config.yaml
train_examples: 101725
padding_mode: "replicate"
attention: false
upsampling: "transposed_conv"
init: "xavier_uniform"
optimizer: "soap"
shampoo_beta: 0.95
precondition_frequency: 20
final_lr_fraction: 0.1
warmup_steps: 220
Rows from block 3, named by matrix and row number. Rows with one number belong to one channel. Each number is 500 + 25 x the weight over its row's rms, rounded and kept within 0 to 999. All counts start at 0. Numbers have three digits each. After the name is the row's rms in percent of the matrix's.
# convs0: first 3x3 conv (model.mid.1.convs.0.weight, 144x144x3x3), inputs 0-13, a 3x3 kernel for each
# convs1: second 3x3 conv (model.mid.1.convs.1.weight, 144x144x3x3, transposed), outputs 0-13, a 3x3 kernel for each
convs0.85 092:496481486514567478445527461483488526469531494511525513522507486519501513527506530481533523484520516467485489472509507529475479500454486460491524516481487458477508422511529497469522531483465436420497477509512521515557550486489574487503513532490506536525487546454505485492521471462539459465529523560522491471516516460490536502489477528479482472511530490491497509525537520537546500
convs1.85 094:508491471440483515519479535469479557470464573485533551480497477510499497509482558490521494485510503501474534507512462510474442453439520462551484480532514490491507512516507501537514487506526477491504485509517496526561494534511524488490529497492481487491540486483533490499516504505556505511493553462533518433520524504489498505524482489500455513473456511519527515514470519509506464
convs0.86 101:499503485512514534485501480477485446531502514510469473536503467474448480476499548520488494508528491507488484462503512447457514547503509489478512517518498506510487479445489509536521515500492509467490462523504552490542435474467467504463537489490486501468487523492523512490499531523507478478492513520543474466504505465503503491501529515502525504502499498469489459507525498483494513
convs1.86 106:511484504447484519497486493523526480531491476508519515487518525490482504517461474507493521497469513497521501487531514500533494531470524517502521483495512546483483495501471466436516512539494517514523476496520553514487480501480506499524538502489507498474513517510507492513523555479465512536512484477512526542503492517475497494496512503510509511497522477458522456515517558565530483
convs0.87 106:514522506533515496491479489489498488519471500505529471513493490522482482492475487532511550529514529467493513488483508484527487512503512466526507471490496525498511521509500508492497515484527499515467525506496460519501450512489481487474566531490449519530493521465484467516496526530506530479497525543519460510505487482523520516526488532507454543466498465538510512486512445499487535
convs1.87 102:530460530540502502515458455492509524494492526502466520499526520537494477582487531467490501495498501484458489516491495449496459495447460510493494491518513478496546487505480490522510504539511494478479509512525462480486477488489518482547450466588478506506508503524481489476499513525539460488501471532475500522474491461506506501510513490504515517505515453493501519487472495541508508
convs0.88 093:462491493505489512516490500499514474528473472552479483503429503448541492497459551509513507498494490474487523513516515495481547477466545532516479494495500503505511529498513478505494474471502505440491515482507528543477511471523523515488483514504494473464500487525465526461492520534519514505548504493501525475510503481503509495516522469495509495505523505544524518533522516530502511
convs1.88 094:481472491472474541508511459490514491497475520481540526473545493550471455507517509494518486517544446533517491481491519476527485502466456471473511535499513521495517507480538467455476503513567472506500483480508486539518499468514519500459510420487493481508490519544512537557501477491524469473494545478459499505483489512487485502504499509499532524490524533499533521513471482458481482
convs0.89 102:459521515509465535496484473493542464510515551509491531475442468500433485483514499524515496512455483474490533508493523493501524531516455486475480508488505540490494490491478530464485479470499477469469487504491493523570471527513459519493489481513466473511519502469525531473510470500504498494480485496523494480498491514502483497489500442532509483496498500444514550538503482517500507
convs1.89 105:483429524500489510480491473461508475458535491538475474484502502499519481548515464529514464535494473480512546522490468463526509447501514526500506490513518515580515461513514510488504460571471457491491500486478515549505486468526522469534509586482492491474502511458518497466501588485497477527568428507507530465516461540504540518498528503510489529509498518490465511495514489487534492
convs0.90 094:519490487509528499513495479514479515516480494484538526515496487504480528571470489483541487465514472459548504477498541489525527503472564502484506510507493522493499549499526539531501499481498512483549481447516487517483513489507508514500509534546447493444478493481574530490493523495474497472500522502536517489486540495481472519490484502474485475480515454520449494489510498531515522
convs1.90 101:496463493513514485528483500492509450502518553484502486513554488518509495512478520449490532516491490519529530464527471492509510490480485486521478481526486517507474478509458536553523471499476494472517504510542525525494458492517474496461505522489546473505508465531497556502490488471480503504484493474490496517458508508448543439470488546493523489483451522467510491522528486490538503
convs0.91 098:499489519524521559502504481474482493553512513513570494511531511482500496457531519536505517470519544481477459491485509528508475539506512480487478455449494492491486508496507455468521473537501501463483517499513486517467505484474469482523491499490521510481510442510467508511520543536477502513493479493543523519491486503474534561541504513539495550482507499530515515475490511485496486
convs1.91 092:511500479463487537494511510513483493448471457530524489474497509489501484459478500525506486535514564466498540487471469511503528502514505501498517469495476519507496504491495470474518501484469498477487478492499507484540509475456492534483515483507479522506504475479490493459503504508506501494527479458504455511499533501505512543518486487509516486550543485481490480480514502493496495
convs0.92 095:490469470546536485479535511499503478489515502491460473547521507488518529473500479467509526554511482479519535504482520501499465454502486510523476498495509466509505491531437519506498477478534518528520502478528460471487489509482504516484513537523531527514499526542477492479506553491502477521531454522517493495497474505506505494454493498479514485483503487492501544480495488524463501
convs1.92 091:468501513539475492511495491501490474492470468480513484521515451489547501498485505488480506442493502525531515464456492501486475433535531477497475472492564476526487484473536499466500559517505493514465502475497527514494460488493504472540511440522468473520495476473477509494522541499463525496504530517506494522487517460486509535535527507530497494460516496506531530498524488525485466
convs0.93 101:511476523479519499479463487496488506504508507448506488484498520467478479490496410502499490468480511515517480524511505487486520492499459474471505446499503475514514564528457517552504454459550508507521503496496482495514505504517479485512488471460484464498524486507537523481489529483540469521522529535528484532523496512455522439497540518499565528521512506504454499503510525453528499
convs1.93 096:478516530502462481496529514482526527509483548498532478519524423501528461507534470540525467481508473502500531554522521521526472469518504474494480464468508471489489495528537537476525539520475533525488512483520506499479501475511486440539507434500526465495489496471535521495506563489465553520537464524533475494489481507486510508502528485510476461464526512508475471511500463523498509
convs0.94 101:477502518497463533531427504494507479487475519488523517463484516485479487503516516500498516474522508515522496495480523474494520473486496484486498519491503462506474483480526519475477514547501499524521482451521464516461494486506522470485466479516500483486530474487501514493519489487526500485498509493457493510477512462457524482471495533509499519512498502522496458531500497516498513
convs1.94 108:480500535453506465409489505495521480468491535465463528474499518507514493555521531576514506525477485516450505490509531481507471478493539489503521470547497473502510533506479501506499470545470480502472491536514471495510508464540456471505440537497490474508503508474549477531502450505522497511504502482519459519431508470536507500491550509519519505543514482441462502489492509498526482
convs0.95 071:500468445496510496497488511527506493501519506504509512526488475506498538485536483482501497520482457532502517533516538538487532489502494582505515465541510509466494482471493478546504482508520501498464527510539535485480509482493478493529486505514513543477505499489522510492453493493478462499499488494495507525480519543510483507530484509482517511531485517515495515492520466457522495
convs1.95 065:529469471439461509536530540509530494509510517514507465475502543483497496475477457509471491509520473536497502555464494503484478488502512519510499509488524496488482461514468502517540520536504470467435449520471500505532530528497532511479560519466471488526484511511494477532442459541524499480479491472484480539505472439495492501469478500568490501539502505437483498437479516500512500
convs0.96 098:490488501491478498492488496508499496504500490496506503494471512501482503495508493521509497498501525498474520500509509484496494503491484504491493487517498490501504525515488518513500509503491504475502490492521506516485496509497476503508511485504524476500500492490480502510486501479483510502491509491500507500500498501476505499512507524504503516498501498513509495499503493483483508
convs1.96 102:509514451507526466505525491468545487474538494477537528492493471481502456519510477504490522482501531488488534484504518500481526521449487485526486485541468487531467471526546478531529483546550525435544533442550526446543486536475481536491467549486500473507500469519488498520522516500507484506487503491524473504512442508507445487475512497502523491477541484519441512495462536513439518
convs0.97 093:526531482519505483501466537472496494496527504516472496506481509503486504549515479493498467502520536529552532497505530473474519480488485504516504538481518493469487479515530485496522587541533462474566515512522504481451471493551543499519527453467502484514504514521506509498514533506469476517493479552475483508482510505508547506470519485463483512500528493550514476481507463527488504
convs1.97 090:529542508506498488492528556505501555469481514463492501512459483516508522504541494468528502485496525507484502518504500440488525492459500482525495500482462501515489524501503436454517462548472482498492525539534452510496506492519499514521454539479484532496496478522509497536453490511474534498508489489483560539468533495470450534487558479510470536517435508503510484504490485487503503
convs0.98 084:515538522437496516493476532455499526481513523501524543508519522543515508505524455484509498490485506523478558473467484500524508517518543528499491570515523513511554513514567511517496465489521473428446440490512540523486492491477556515487484475486476509518493495518502478506557489525524477499562514524498532553494523583511481517495508518474503500501493467519504491556533536523501510
convs1.98 087:520475484503511496483494498534462519497488480465497506504478477502494459528540501456487514514519500509503551473499503481482526500519501489475481500498516505511479515498527485493515563519500491491471518537519481533543508515492489465433507517477492468524507484509511513544535513477489491474534486529524488495491501512534485475503562506509493491480525545480475528512506491541496504
convs0.99 116:512515496484521516493521498516466524502483506481488496462490527503504511527525478499501468515512458515500530523474481481526503480515502448490514581528487518495502466516494519530490495518485514507492510458490458485445494491477502474534516480463519484472470512523472519483511493480514518521463485481510468502514493476468538500472488488509493510497485499515480496547470465467467492
convs1.99 114:487475522481468525494496486485497491465518494505527511515483509488509479520530481516512496509504463516488500507485540526482506459474559484489553521532476481514511501487510473461453528485535494496540485477503508521476497505499512469551523550512510479512535515485508499493519526468501493443487485512522529513492464506511500512496516522538521513494470489505534507506494497549503503
convs0.100 110:497521486476476526497511482523518518546481518516493508543477488489484487503503514492487507505506499512472521533488515460494489487461449499481477540520513495479519479486435485483480511505526461475521501501538443466496538527528503538511503474523522503528564535512509521518499468510489526469463460488527531526506490556515496543446462456515490517491491510550513517496518478477513476
convs1.100 101:498490526515534447508503573525523491499548572509505500486471492532481493505495535519507547542474432502525483523503499562557527559516492499505520511524425498482502515526512446524444555488493499493485486495468483541519519524508488489490493472476511499501502498468516465484483524495470492513490496475518539548472449488531498483463513472469465472516481477475465481545493502526499475
convs0.101 120:508528472501490556468505487509488493478462466561518480516530497524469487478483512510510497454481484574512494520484472513505502460509495518496512508519451554487520490486510556516514484498503520527528511521519513491509509497469488522509520505494474476503469472517511490478516483530520463483474545486464508523448529580486494457507500533494461502485505501482500521497514505524566495
convs1.101 117:470490514499541520519496498513513530473468451468497509486520530489457497497506508500499469465471556529518474476526584558438491484550418508485469532500480526505516502452453518469495462519468490512464448513566514490498495475475500475431510525535483515513502478493480526543485483520511497470497510532561487507462469513481489494514516529525473446495488496502493494494525435483460514
convs0.102 093:548556511507552500480508485537508484474477487487516498485478479459511529512495531552495464485521472532493519489453495536514498472499509507502495431513510539508505450480499525525470466474489492482492471526493500453456522528515513477516557529532502451506472512445502492447521490528463467515503524508469520505495502451509469479511537481545541531482505500464464477492534476528492485
convs1.102 101:503492525481466510491461465495483567488509465500491498516471483472482506485507483476495482523524497550510493487519489513516448536538502506502487474507488490485553500486483542540509502490495490481561510539467495496490529526516519500484483499519509465531510491478494537507509471490490521528557492499440526489542514478508484523509518477489490538512531511495496505495487528488495476
convs0.103 103:453466519522486476482488512485505516548521511487477477519492451501512507466480483487481480520505454486485509498525509469497508524512520504509482475468530484507503532516475507492508528480470475458460521560487549499456474547461473490515476484556499512488455548521477519506488520492534510524469522478506464530487490516503480449505484491480492480517512469514515511504489514474505509
convs1.103 112:554525545490460456478531479552524524472489436464518512464458479489541508519493443487484492557513520487500471506532504438485474491501481481485483518499509496511515490521506496520496518457479502498494516502456493482524495504456521472467538444492456503479533499502524492507507495483491504504498499524499489491496469504501526495526545501462494495473493495524519520472487465535506542
convs0.104 091:479493458519552512487478512472487544464534476519466514487539509518483496532495503500496508581498545470526523533465484514536507522512491479456516513504485477485479457527514485504475514467551549507502510488526537490500506508490568493463482504438526503480485478499491478514541525525492517501495518537458490569472514517519523538496530521499520511495492515500505487511503490503473485
convs1.104 088:517468496499502520480521457484500526492500497510495547526511483498477521487522520505475463521502540527580501543502507579482489486484481536488508510512507482460470542500491488542479507483531549533531505505545538472517494503525513525454538488481504492574488507483495515506521476490538507522419475497503488475492518481493519441486491493509513513464487498536482500486484494483508474
convs0.105 089:502502468527483476524485492488461480495486520496523537492509539486512513482492501504505492480511500553514495504469494521470460498476544519505493529503476501497506517517499489478491470500504496498495488481498496527495517524519534508498452539479534493526492519493474500496495474486525513505501535523504497495471491529481485529541506489536512500504564530457505522545530481506524450
convs1.105 103:480494461483488509505489484471517453479506505510521479458513532514473485496538482466498506508522533513514543420516504528497491488533521519448517461539454497507466490504493508491502518504517471512496486496529507495528480509476525506529459490506516511498489521495510475516520488526499497481548517505460475495502470501490518468524474529552480531522499508473502459501527511453546504
convs0.106 103:500493497469469518481508521490500517500517473492496487463513514496501504553490504492489526468479555469496517497490497470485525530481508523469518493512507479503497523511509512500510496506478509496501488467513529464527502484496492504508493511514513504440478505476465476530474552465492532458495501492545484555544460549504521480499515589505500520521485503501482523532481500496501494
convs1.106 090:516535454484511461476486511459514459453483496491492510491505469518517465518511470496448532489461536491476520498508508510474513480490500493480469454533462479521510456461488464515512464495508531415469522436514523459482486506467476542474463498552521489503510508478506470495511524538509537478495483468510511512544502482540508475470499483467516504476514500551472505539452495512483495
convs0.107 097:478499509475526528482487551506482486498488538498477504481501515463512498485509506487535499477530496495492513514514471497467472543483477478486514511557506476515472468502474565500496489502505489506489495486527458477484493489535484499488460521516518490503514464516517505472492553456481502505475507485500512460492496490509510486433521548457555528467504542502511517508546518426555459
convs1.107 124:493538484454470471515501487487529532489484528527454532492493526532503493486505523495495469533506483473530488537464491500486490529525467501498494493508517504440529499498475524498466467502501489475508511534501533519479475454507497541495496487497486503524491518522514536481475540490540501511502484499492505448523504491480515490515537447484551438507539444521433575506496504515468535
convs0.108 089:480489450483469512506514452519521515433516548496511513492499553506455461500485441459476530490532548502491508445523511473506526541517476514524531487493514504463497544514536497505523467518486484472495496475448497507523523505552485486478482501503485486547494522468506502531483458445533501528509514490515470466503519507507490518515433503522482515525509482502489472509481505486558465
convs1.108 092:509507453452475515502467503478512491526463500549467511478538460517495515497488483484509474494483511517502499502514458456531505489476501490473534482499474483514496528454550541522494502513459497481478509472467504511498448496534531498485484577473523457512488492508489488513570560480526462522483505504490550514498511473520476503465460525467490500490530517553502510510488480489470493
convs0.109 101:489484504537493504467534541478502474547524530503501483529507531489509529480514479503491510502478506479512496531480469505445498484484528487459481563515515479520480487495522454517479566492497482499500502486523517496480474495457506494475532498498543485499496473534502539546490512434493512535471496501504495539466493559541480486504484489518509538505515521491515497524496459503502496
convs1.109 105:488489531513466465489531480524495475493521492527495512509494483546489493478504432515523516480486483504524517458482471480545508524484497495490479517501527526478483547512517484526521520441535489511486503515502513468499489505495500477501539515525499495544488561510516473537534486529484512487481516505511450503491515473497488519509464485484508529512472518478470479512482480497538482
convs0.110 078:498505521526433487491461504526491498503516497471501500444484479531503458470485454494491497525473556494511472462498505491452542528504513509490500448503509512495494504517493466524526488475501481497491498464486494555531492474478539510514540499540474581461517506490497480536467550497511490526507494477526509516537456527475495453502498599543501498509524514517524487516482521493490482
convs1.110 070:518482529535494499475488518503487510513509458476484504501505494479499495483480505490508518527479462505514493520523497489530483529448478463512469530459505518502505493519491497495486458537559513516479497553517482478522497473513541526480509535498489496515527481483504491522571486542517474521555533527498513532471495479522498495475481524521494503517496498501526486436529495468516448
convs0.111 097:478514513506538511485487532544492507511574475445526480523531507505507519519514497509500506469480500495514487531503490530537499471528514467498495468487482482489531470486507515492487517486504538522492459489535499469502471534490501464497509499458515478495488417481561459445501479463525487491486528491534521507520478468495530461526469470475518457500493505522475510474491509492511524
convs1.111 092:495543519479485555525451459455492548513470533542471481515452512491432488501530517523505493529515506474516521447452526464473506492539450487530514496540512524484497492523475483541498505507491501512501547513474518503448521518486524558511493489540495489544512518502497471512530460451506492530488525483506508523518529457489508476505523515506492501476517518523524452498520520471535500
convs0.112 117:498528477478515529502479526502467488493474494516541519505507482518484487519510501532512499490484522512447524512482500513506478472504474597476500456467517469529499512490483519474537460509513449493532513489485507482508508489495486509479509501496491499467487529496529477522511515504489497490490494503476510534548493477491469518493483483522508493474512519508517519502508532488499475
convs1.112 118:483489517512488523469536510459515479518500492498477524492493495468555486494452504505488505466517489507480492487526480486479583507498471513522505490471523499522476499525501493491486496495505519537526519486483500531517519491474497494577530533444507500476469513551524508522507502506493504480518479519521519500486485546501505496491525549558503506482474495487498501521499474516527547
convs0.113 106:514507490505509525498489488498512523510488495514529556484519486488512511457527544487480506490519510530478509538531501467523504506489515518533530489488496443478484451542501516430545495505478495513503541491487506475522502499524515536509492448529494494499468474477554523501533503521491512498497505489520476510469501507479498501507499478505458496494500545496507464459519523516544564
convs1.113 099:546524515478500532504497490485516498503506515461505464538502528482527505525471497422518515460515517496482506567502504479530542518528509500510484487462507459551481432518499523497537487508493520513493518472502502480493449532511446487506496505477522511442514507494512489467491507461505482496515483492495512501486486477526518482454521497533475539501493533481528504461443499486512500
convs0.114 108:509458489474519536505493509511501522480503511449529556495512473484482435506498460501491484493476524479495512513487515534475502515467540517500515508511507545510502513466486485477521508494499530512498490522515447545472476480475464480484493505480482523479510475478562549469515500475530491510516482516498530485502499491513434539502530486466520496497524530445521488490499507530506519
convs1.114 118:490497528493533536470543444498469505490480497509487492527526504500534493538502473523491482517481504492552520466495499516506540528456536482500479484513515513498472516449552530477525516518509483497526491522500509568470535429494509469527484549523511495481533455509495475494470558491496486534543412511494487493534467522497462514485507534494486498498487531486539490474523484524508478
convs0.115 089:474445527496493551516482493490514497499495553485533526473492559488493538513495479538522475520543530499488522500515471506511488509500490492509488489478486508534505499460505521481487502589503505499485520495501481497469543501530461464511497503519510491495507513493492536482495499486479524513489503494500501467517531469494510506490495506463487501456544510523493484465496532502525482
convs1.115 091:483521486526497483473512517498574517432464500526500488527484496484518475515573514507497490518514506513503542497489480514511516487484468482507534504473497516499548516511518472467493491520500502443513504472484531518500531481493478539491488498513520527488478517486442472504436492494506501479474533451522493477514512497467489513508485468519489524487476509540479529549502463501503491
convs0.116 102:527471495482513493498517499506480507474499471523484489493518530451508507524493509493503502523500491460479541494485526491462500540506471500513511529504484540477520468474456502495514469489495536488489488494539538493494483556542516499494456525549518491505470489541500530511465498507497494470514538510505488489496542540498496543517516493497517498434513571484489499453538503556555449
convs1.116 097:522428484481481559493493543489466529483498533476487530502491578492511509477499503483506489511482501479511512514456531495494554511531471520498473538483499522514490510493512530489525496503513466546491502511514513437508521499509513492512469546474547505483488510530477487533519506575525471488490461505489510510494497482498494500477545500503534507489532499501483507510497480502470485
convs0.117 099:504527502501528491519470514529513488472533494518516466525518474484494512492531532512499493525488510467491492542479482513479480484498504500522509465486506520532516512510510544490520522525473472470502533521468498460501474501455494462481499493532488520509506543524541424502513507494498504481452528496489502545500533481494490553531518512529513546489493455505476520463480481482518496
convs1.117 102:494503497452536497505498457517545498496505494502516503420485539486500525497489449543510500558438531446509545506535497503494496491493516482512483511508494452461471518518512496488510499466474445503486487516526482486481516511469488535488496479525519529505512445536498513493511502531494452511525489477535546474503449537494507523482471516449504442497521512484514497480510463493475505
convs0.118 115:504497486466510489524474455509501495485499507463476498518509564529515471473504500551495510486527520526513471510529512504494491505489486501553525467456498469483476539524468574482475456504527510510460501482549485462539537507487495523520499493487466488501520468499482524486507457512544527505517505446476514546508523450463459530503497494502519467530504520513488498526537570481506481
convs1.118 127:482491505521486506517549531497544483513545462477445546494520468474527493478526491502511509507481499482487512468470503467539504533557499481455481505495520459509464510480506515477493489518511516485478480542510506536501523466501480505545512512448480511507486519523528480516484534502499481490526522499510500529477423503517571512473502492518525504512503505528488497488465486511544476
convs0.119 109:477503501473474530521498506500534504493491465488471498513506478517424506474475517511488506481458518481480487476489486489482577478481552516482494483510498520515517501468495499509513490490476502507521523514511504482469496519470503501443546537494503536472491528465460478510510510466547487502493453499505532545504560503464516478505515486499506506520504499520466497491510486510533499
convs1.119 106:519509554519530494534466488517549434511515504517485511509537500512495463508503474482488533527526501507521455480437509446547500498482525488492561491515509510527532513449521482514475513498492506502534511533476472565505484485473530485473492449534476517507533481483521471493473506516492480523518516448521530519485457527487542534555510516556479506459481509468525496501525463504490490
convs0.120 099:467491514472553531524495487496495448484515536502483491504520532497501494540510538517512484554484502485534479511526518496500488479507483532539513412457478518499511510500498489495498525523482480527512491495467520491515520523524491510493508493485484494494474493471503475517500502473488470509521541559442519510503498546490504476502512476472484477480514509474491506491486480489503515
convs1.120 098:520532504498493499476506523497518488437507504518522517482434492474440538503511525508486464478483525531512499494528537534487465504511453493529486494523532502504474494499472476525521522479496487498465467488549522512481481557529473530447494504525465479487485471490541534489493505450456526484545539518514501483509527507512491473467522501512510507515518547526484495457503534532524487
convs0.121 099:530476527518461499464433455503511512472520543508549550465530480496514492443467490489501497495505514500508504505531506466527479448552520526484529473477456500490517478523570520493502484505499493489510477469498471515499512507522531494487448516449540502489491480518519472505518499486488528519487525555490473551485509473496535522485475507502501514498472473463513487489539501480508508
convs1.121 099:498549529501493475501554502501496547515487496517459469443490534507496516459516491501539494518523508493494496467563454503493479513524496484479515516507562502485517481472525519499500528436547525477517509492513494500540522484482552498493502455514487504490474493507507501457501493525446518548502511471503475509527511530469508494507481512471501511485505524533495491480494520553549477
convs0.122 095:519478555462480479481547478531493489477535509473547514478502505525455498452483475471504523493528469470502489511490492509492503512497541473508490484494507597474479495523517503455526487520504470499554504436519519490444502500480494523415506513502502486484517491470515551517467461507542503508494512516490506513489513504466497513521490506525513522489507488471486462491485524538494494
convs1.122 095:489469525535483457493525490531499504523527472506523529522556495502494480491460458492481490536514498504447503451511513493478480534497457497472526558520470497511504454520525509510556523479498458517524514503474482472490488481493549516489514535528492538499519479477514503522531520521515493470496511520505522490471524554511508528495494510490547469508514527529500539518512552497458483
convs0.123 099:488509484507488499483516509488496512457522486479485515527487473517483468515496526464547525457499493472511474493485503459484513532464485507475488489488493516509502534560497443484511496493476483488477482518512508488576536508509556515493568451491501477476531550453541490483477470468507486479498490494486509529519533469530470502481493497484525497518500451504522483485466518482514505
convs1.123 094:502482480516519474493502559541538486472470494458495482482485505515478509526485489497464497484466497466458549505499507523501499523507510459471519507519458511460503475489510533491459530517492480475468483469498467501488495475507467549506505444496525466535491485510524491478492506463514509551511489485518504479518504499486541466490502521469529511462499463492487507492489503541487482
convs0.124 114:497494506503516521505449543531515504540527449505495490500463515482425503492450501479514496500488547478506522498486468555491485494494490474495499528512485502506484503534497468516526486507468467503508496503483518498441505506436472509471473536478494550486502465514492513554515492489508495518511528480507533499517537473498474509488497493480515475502458541508502489502523500510491500
convs1.124 116:485520542504508501514458519518520475522532466521520475509466494539481510522541512483504517495483518542506469483476498494505488479516546491507482502500498457481537549450467504480513480473537466525473478525507490514512503484525509458502497557461481516494479527492549454507502530493506476507493487515478568488497520503525472538562496512543465486532486513506490504493500479472533511
convs0.125 088:513500514511502489483508498522509484514497491496497496495483478525482494474486482522527493518473506506494472507502481534511494469491517514503487465511461470478520528513482532514498491506518472486504532520467538507464541480484449508508504469543505529489556440519512480449473503493502501512539507462506493497543471519538501490524500537520499526508525516525485528511520510454499512
convs1.125 060:548471567500423498526496436481507529526515498496480510462481529484484526511488492483520521501513500487512539477469513483503471527479521463513480513506482512532471501505489521491470505518533546490527505500499481445530535468478491477519503503470528491527561492508479474511545465519528465498498451494483516497506469497485458484497494513511458500511491500491516491445521537496495520
convs0.126 105:494551492469519551479475479483494514487518486531512481516485463505495505480481495497506502504508526538476504476485504477518493473490510468522508506510484487508484521492522492512498469520511482530471479522514486487430473528481457506514493478517494503505541515512496502503466491510481483514444525506510502498504482474474514497507496498519530499540514496530470451465502520462491508
convs1.126 102:460442534497494507535510478494470503541497485479509518508450485488518483526506488501481463514488526478532486498489477491451511552503521491541516495496501527514498488480496503517529545499496488504529481541530524505484522520486480513531532499485505497480490460524485537503496512505520514496528488534496493490499455503532497501501545494501524501471493499507521484541508481565441523
convs0.127 094:491531490537500504503505482494476464481528466526519545469513477513516486521502504496499481499502505484500482474503501489473489507548516473513493512521489549485473516549504492531524511439491539501499491506500494507489490488499475507518547479460517529510502485502483486447506473528491452475550549491472544554475515498501507535500476521508506502461510493485501465480494528546528473
convs1.127 094:487487516491488501513494541511517503525485511526482506513404515488510492477484527533515479500492519492511504506501458498486484486485520522534510493475538513508486481487457511482517493482505500515492498543512498506479528511472493463505488472512521500504501481484524469522494512557534522520498500497523483486531532493488471503494492562516507457467490491516491496470539490497493528
convs0.128 087:493539519499503455490502497509512496508505489505519510498486449476499505490476485507542477487455536529498493478456482480459484476488523561524491380498516549502481515466503519537485486473506497496483468484490502466488481491464495485485527515496475492492500496457495497519465516531466480511500519508493501491484483464539522488506493495464489482530529488465492474503513510547532450
convs1.128 093:493441482537480481476482467478496514489495474462466479521492469485470484492485501452520458461473497473497494536492473540467545510467488512520505511465509497521561499492464506538503505511498451491501493505476490459439540510531494498507466520521509486527526466514536522509506509524498512509526464485469490501494527534497500515515488531491533514487567471481480455469528507509488513
convs0.129 097:526494545492539510502524465473522491491502487508524517531490490512509471514494536491537457498511551506490479497527518513521487483499535522500490433501521527484465502491500470493527460491510525493473479508467517481495519450475448473453535511494485487540538495485515502489508501497498489522522523517508487506465492510483531541478470511529490517515515522485502491471485552514511492
convs1.129 102:501519473503517480486459454493531488528479488452520546503511513479519472525503495525525489441469542543482464493445520502552513494483549508478456535552561544507452489520514538478564524506454461509527540495513484496454523501471495528490482528492475523530508478502520521505480497528456483497577501506468465450486497491517478522526516470491482452494509521490491489481499506520476506
convs0.130 093:508519511481534555504492478499538524500527491490442494517503504451510523514496466485473508518499498498554514490508492500473475450475493540534515491475505498494497494510491467494541488470466477479485508462459523500522470535498422437389438457438503508476475471463442484497503472457552520460524506550530529506488498486498490465519517544521504530475541505488479460497503459496502520
convs1.130 095:519512519485491446451444487520529507473460482517543502534526469470466516498468535530542496522572505458464460508525514506503503459478509549524492495507528509484499491518488515462487482467524492494497511466500546508533518483476518511491464428517470513528492464492523531475507513518534458497530509495469512504517490500533482532516503492497500497505482529445494499506477472503493483
convs0.131 111:489486471471504483550507480523492468538497505449490519503503529501500527515515467506505520489498465468509522536479530474521501516507508527491522554494515422511511521457522525479471590503521480519510520476464489537542524519492477470516475450506505501477508484493500484492469497482510482490492537531493482447472461552514461509530505524491480506512524498539482492516476567488511522
convs1.131 110:484503461487502543556514453486472540529524435519517476485504477490506485513455546516549489508503523544482524482562524508469486483508519500506526485476483495484468530491494467549500500493471536494485488522511493552462530535528484452506535505476520502495520471494512522463509480498486544493485465476482497524478508496503499484539475512463461465474495522505502466504513503525521464
convs0.132 109:466521454468483514514459527472540480509513509490496547497460455509491501519525448484509500485521508486467519511502493489509469510490515518519476504482486489499479506491525503505480505487522529497512489467452448508513510533505494488457510497443464538537551530487503497518490489506484513471434551472494501477486507508521505521484491497481538537482486514544501503487513476547494476
convs1.132 095:542524487448511489508470515541463515541496463491501488438485581518492512518515537518531516496501508520485496501511523514520525486517440500495525463486505534467501467499539466470535477498494523494535485501460481514478499491471509472521528444488506491501476531484470534488515475517473527553492486456486518466466572480488530527472483510498502460532515512483492541482472532475506567
convs0.133 104:517476501483535509495516477506525498525493507517528512467496454495469499555481477471490530450484515463512514534497501498519519494514520596487507413487516539521486502495484518478473507477509512469496528512499518527503508506464494517492458517491512473526493490529515485503462510508543481522538503534506459535529478541544551534490531498510521504514485514499462461530516483505509538
convs1.133 104:479507494530502491492513494517543513480545489506491443512571477553546473524433510497533487507527478513469540475530497505490459481488523504470490519505503525487496495565500486493485520526494495507507498485460504478479504516493484504520532531525487517488504510475474484533494535490497466498535479521526520457479479512507495479474497531508466492496511525523504479458505493522545499
convs0.134 095:518527482468529503482514549506467519510471531508583490492477503516499497540502483534509480558475511514534506526521527460524493444481498559534501489497496504513483482517475506492502473482486503496486467449486519474482459462492504475490510515429513479485539487523488466519509456510476492507460541527478516489545504489487518476485491511469482483461494528462454438492521482471509443
convs1.134 097:490538541538513501504497501464507503516467486517491490521492499513473542447506513497493467508518478523518500507481516512481530511531475526484543540520511524511516509502492511503519531535476505509465454504503516472468506531542532521478440499478508483485517507458526486515509469513536525482471547486524484512525495483503480487519518565486490515478489494550530492550523469458527469
convs0.135 092:471515485484533538547523504481474510523557502537509505514488515516499497518450505532511509508536536482495496531499508465491479503508482455500494512495480534489509507534482463498494473502518473506492513469489480461516510514549485510544493461493507469496483505500479478513493482493490497495477512486472522529500532538548476534493483496510492495511524464509509451522497472467519470
convs1.135 099:510503476485497496522534474538515515507488491482532492455555478525523514541501490528486540507518516481481537460486529437491479500464498492477483499489497504485480527474481520559514471513498458482529501495469480516498545497491502508514487520407503534550493471493506519489513489502529488487525509490492508512456478515471474492526539480487484510528531469480519496501516491469478524
convs0.136 097:504470478521542479498547534488466480518522461541480465530509527459490509512439479505494524503499480496518500504486506518496466498501513504493499538541469461488496495501511534519463522487484509522508454499489517469535546486520465510516531494510462511479515508440516486485485507519501539528530472539523490505519516516521450493507513507532512504479545523523528514488481488547505539
convs1.136 098:493454507496572456496510461547535463494483534492524493534576471508552485472513493522501512493514520462471527472523466479487510482457482544518544463498506477539560497485523539487484508484511527502515518512528491455531491520538527502500490453625450557500464486488515518468487580484493484460538500519492540525482488526537506494487486530499486491513522525507462509548492505494458490
convs0.137 099:504493482462486501466474429509490495494519494522494505496480471482498513510511484518529520495509498472482472525505488465505511483513482510506489449494510502517471500504525555424509478538510519475500473510523503509493486497506504529505522517572470493474474495486469477543473527518514525514547475484537495489466543446508517539512522492504530496545510528515532505511496548525484513
convs1.137 103:536480522478509473520504518507535513482502510554518481516511510521485513486512464486459489497503474506537499502438484539474481528495489539521458509529467490480487525523493489532536488493499490521531492452472503498473535496511486485511527471541464526505529486504507499537490554501495540541510497500487510515559499423538497564492510493528527484466466494498509492497473536482500509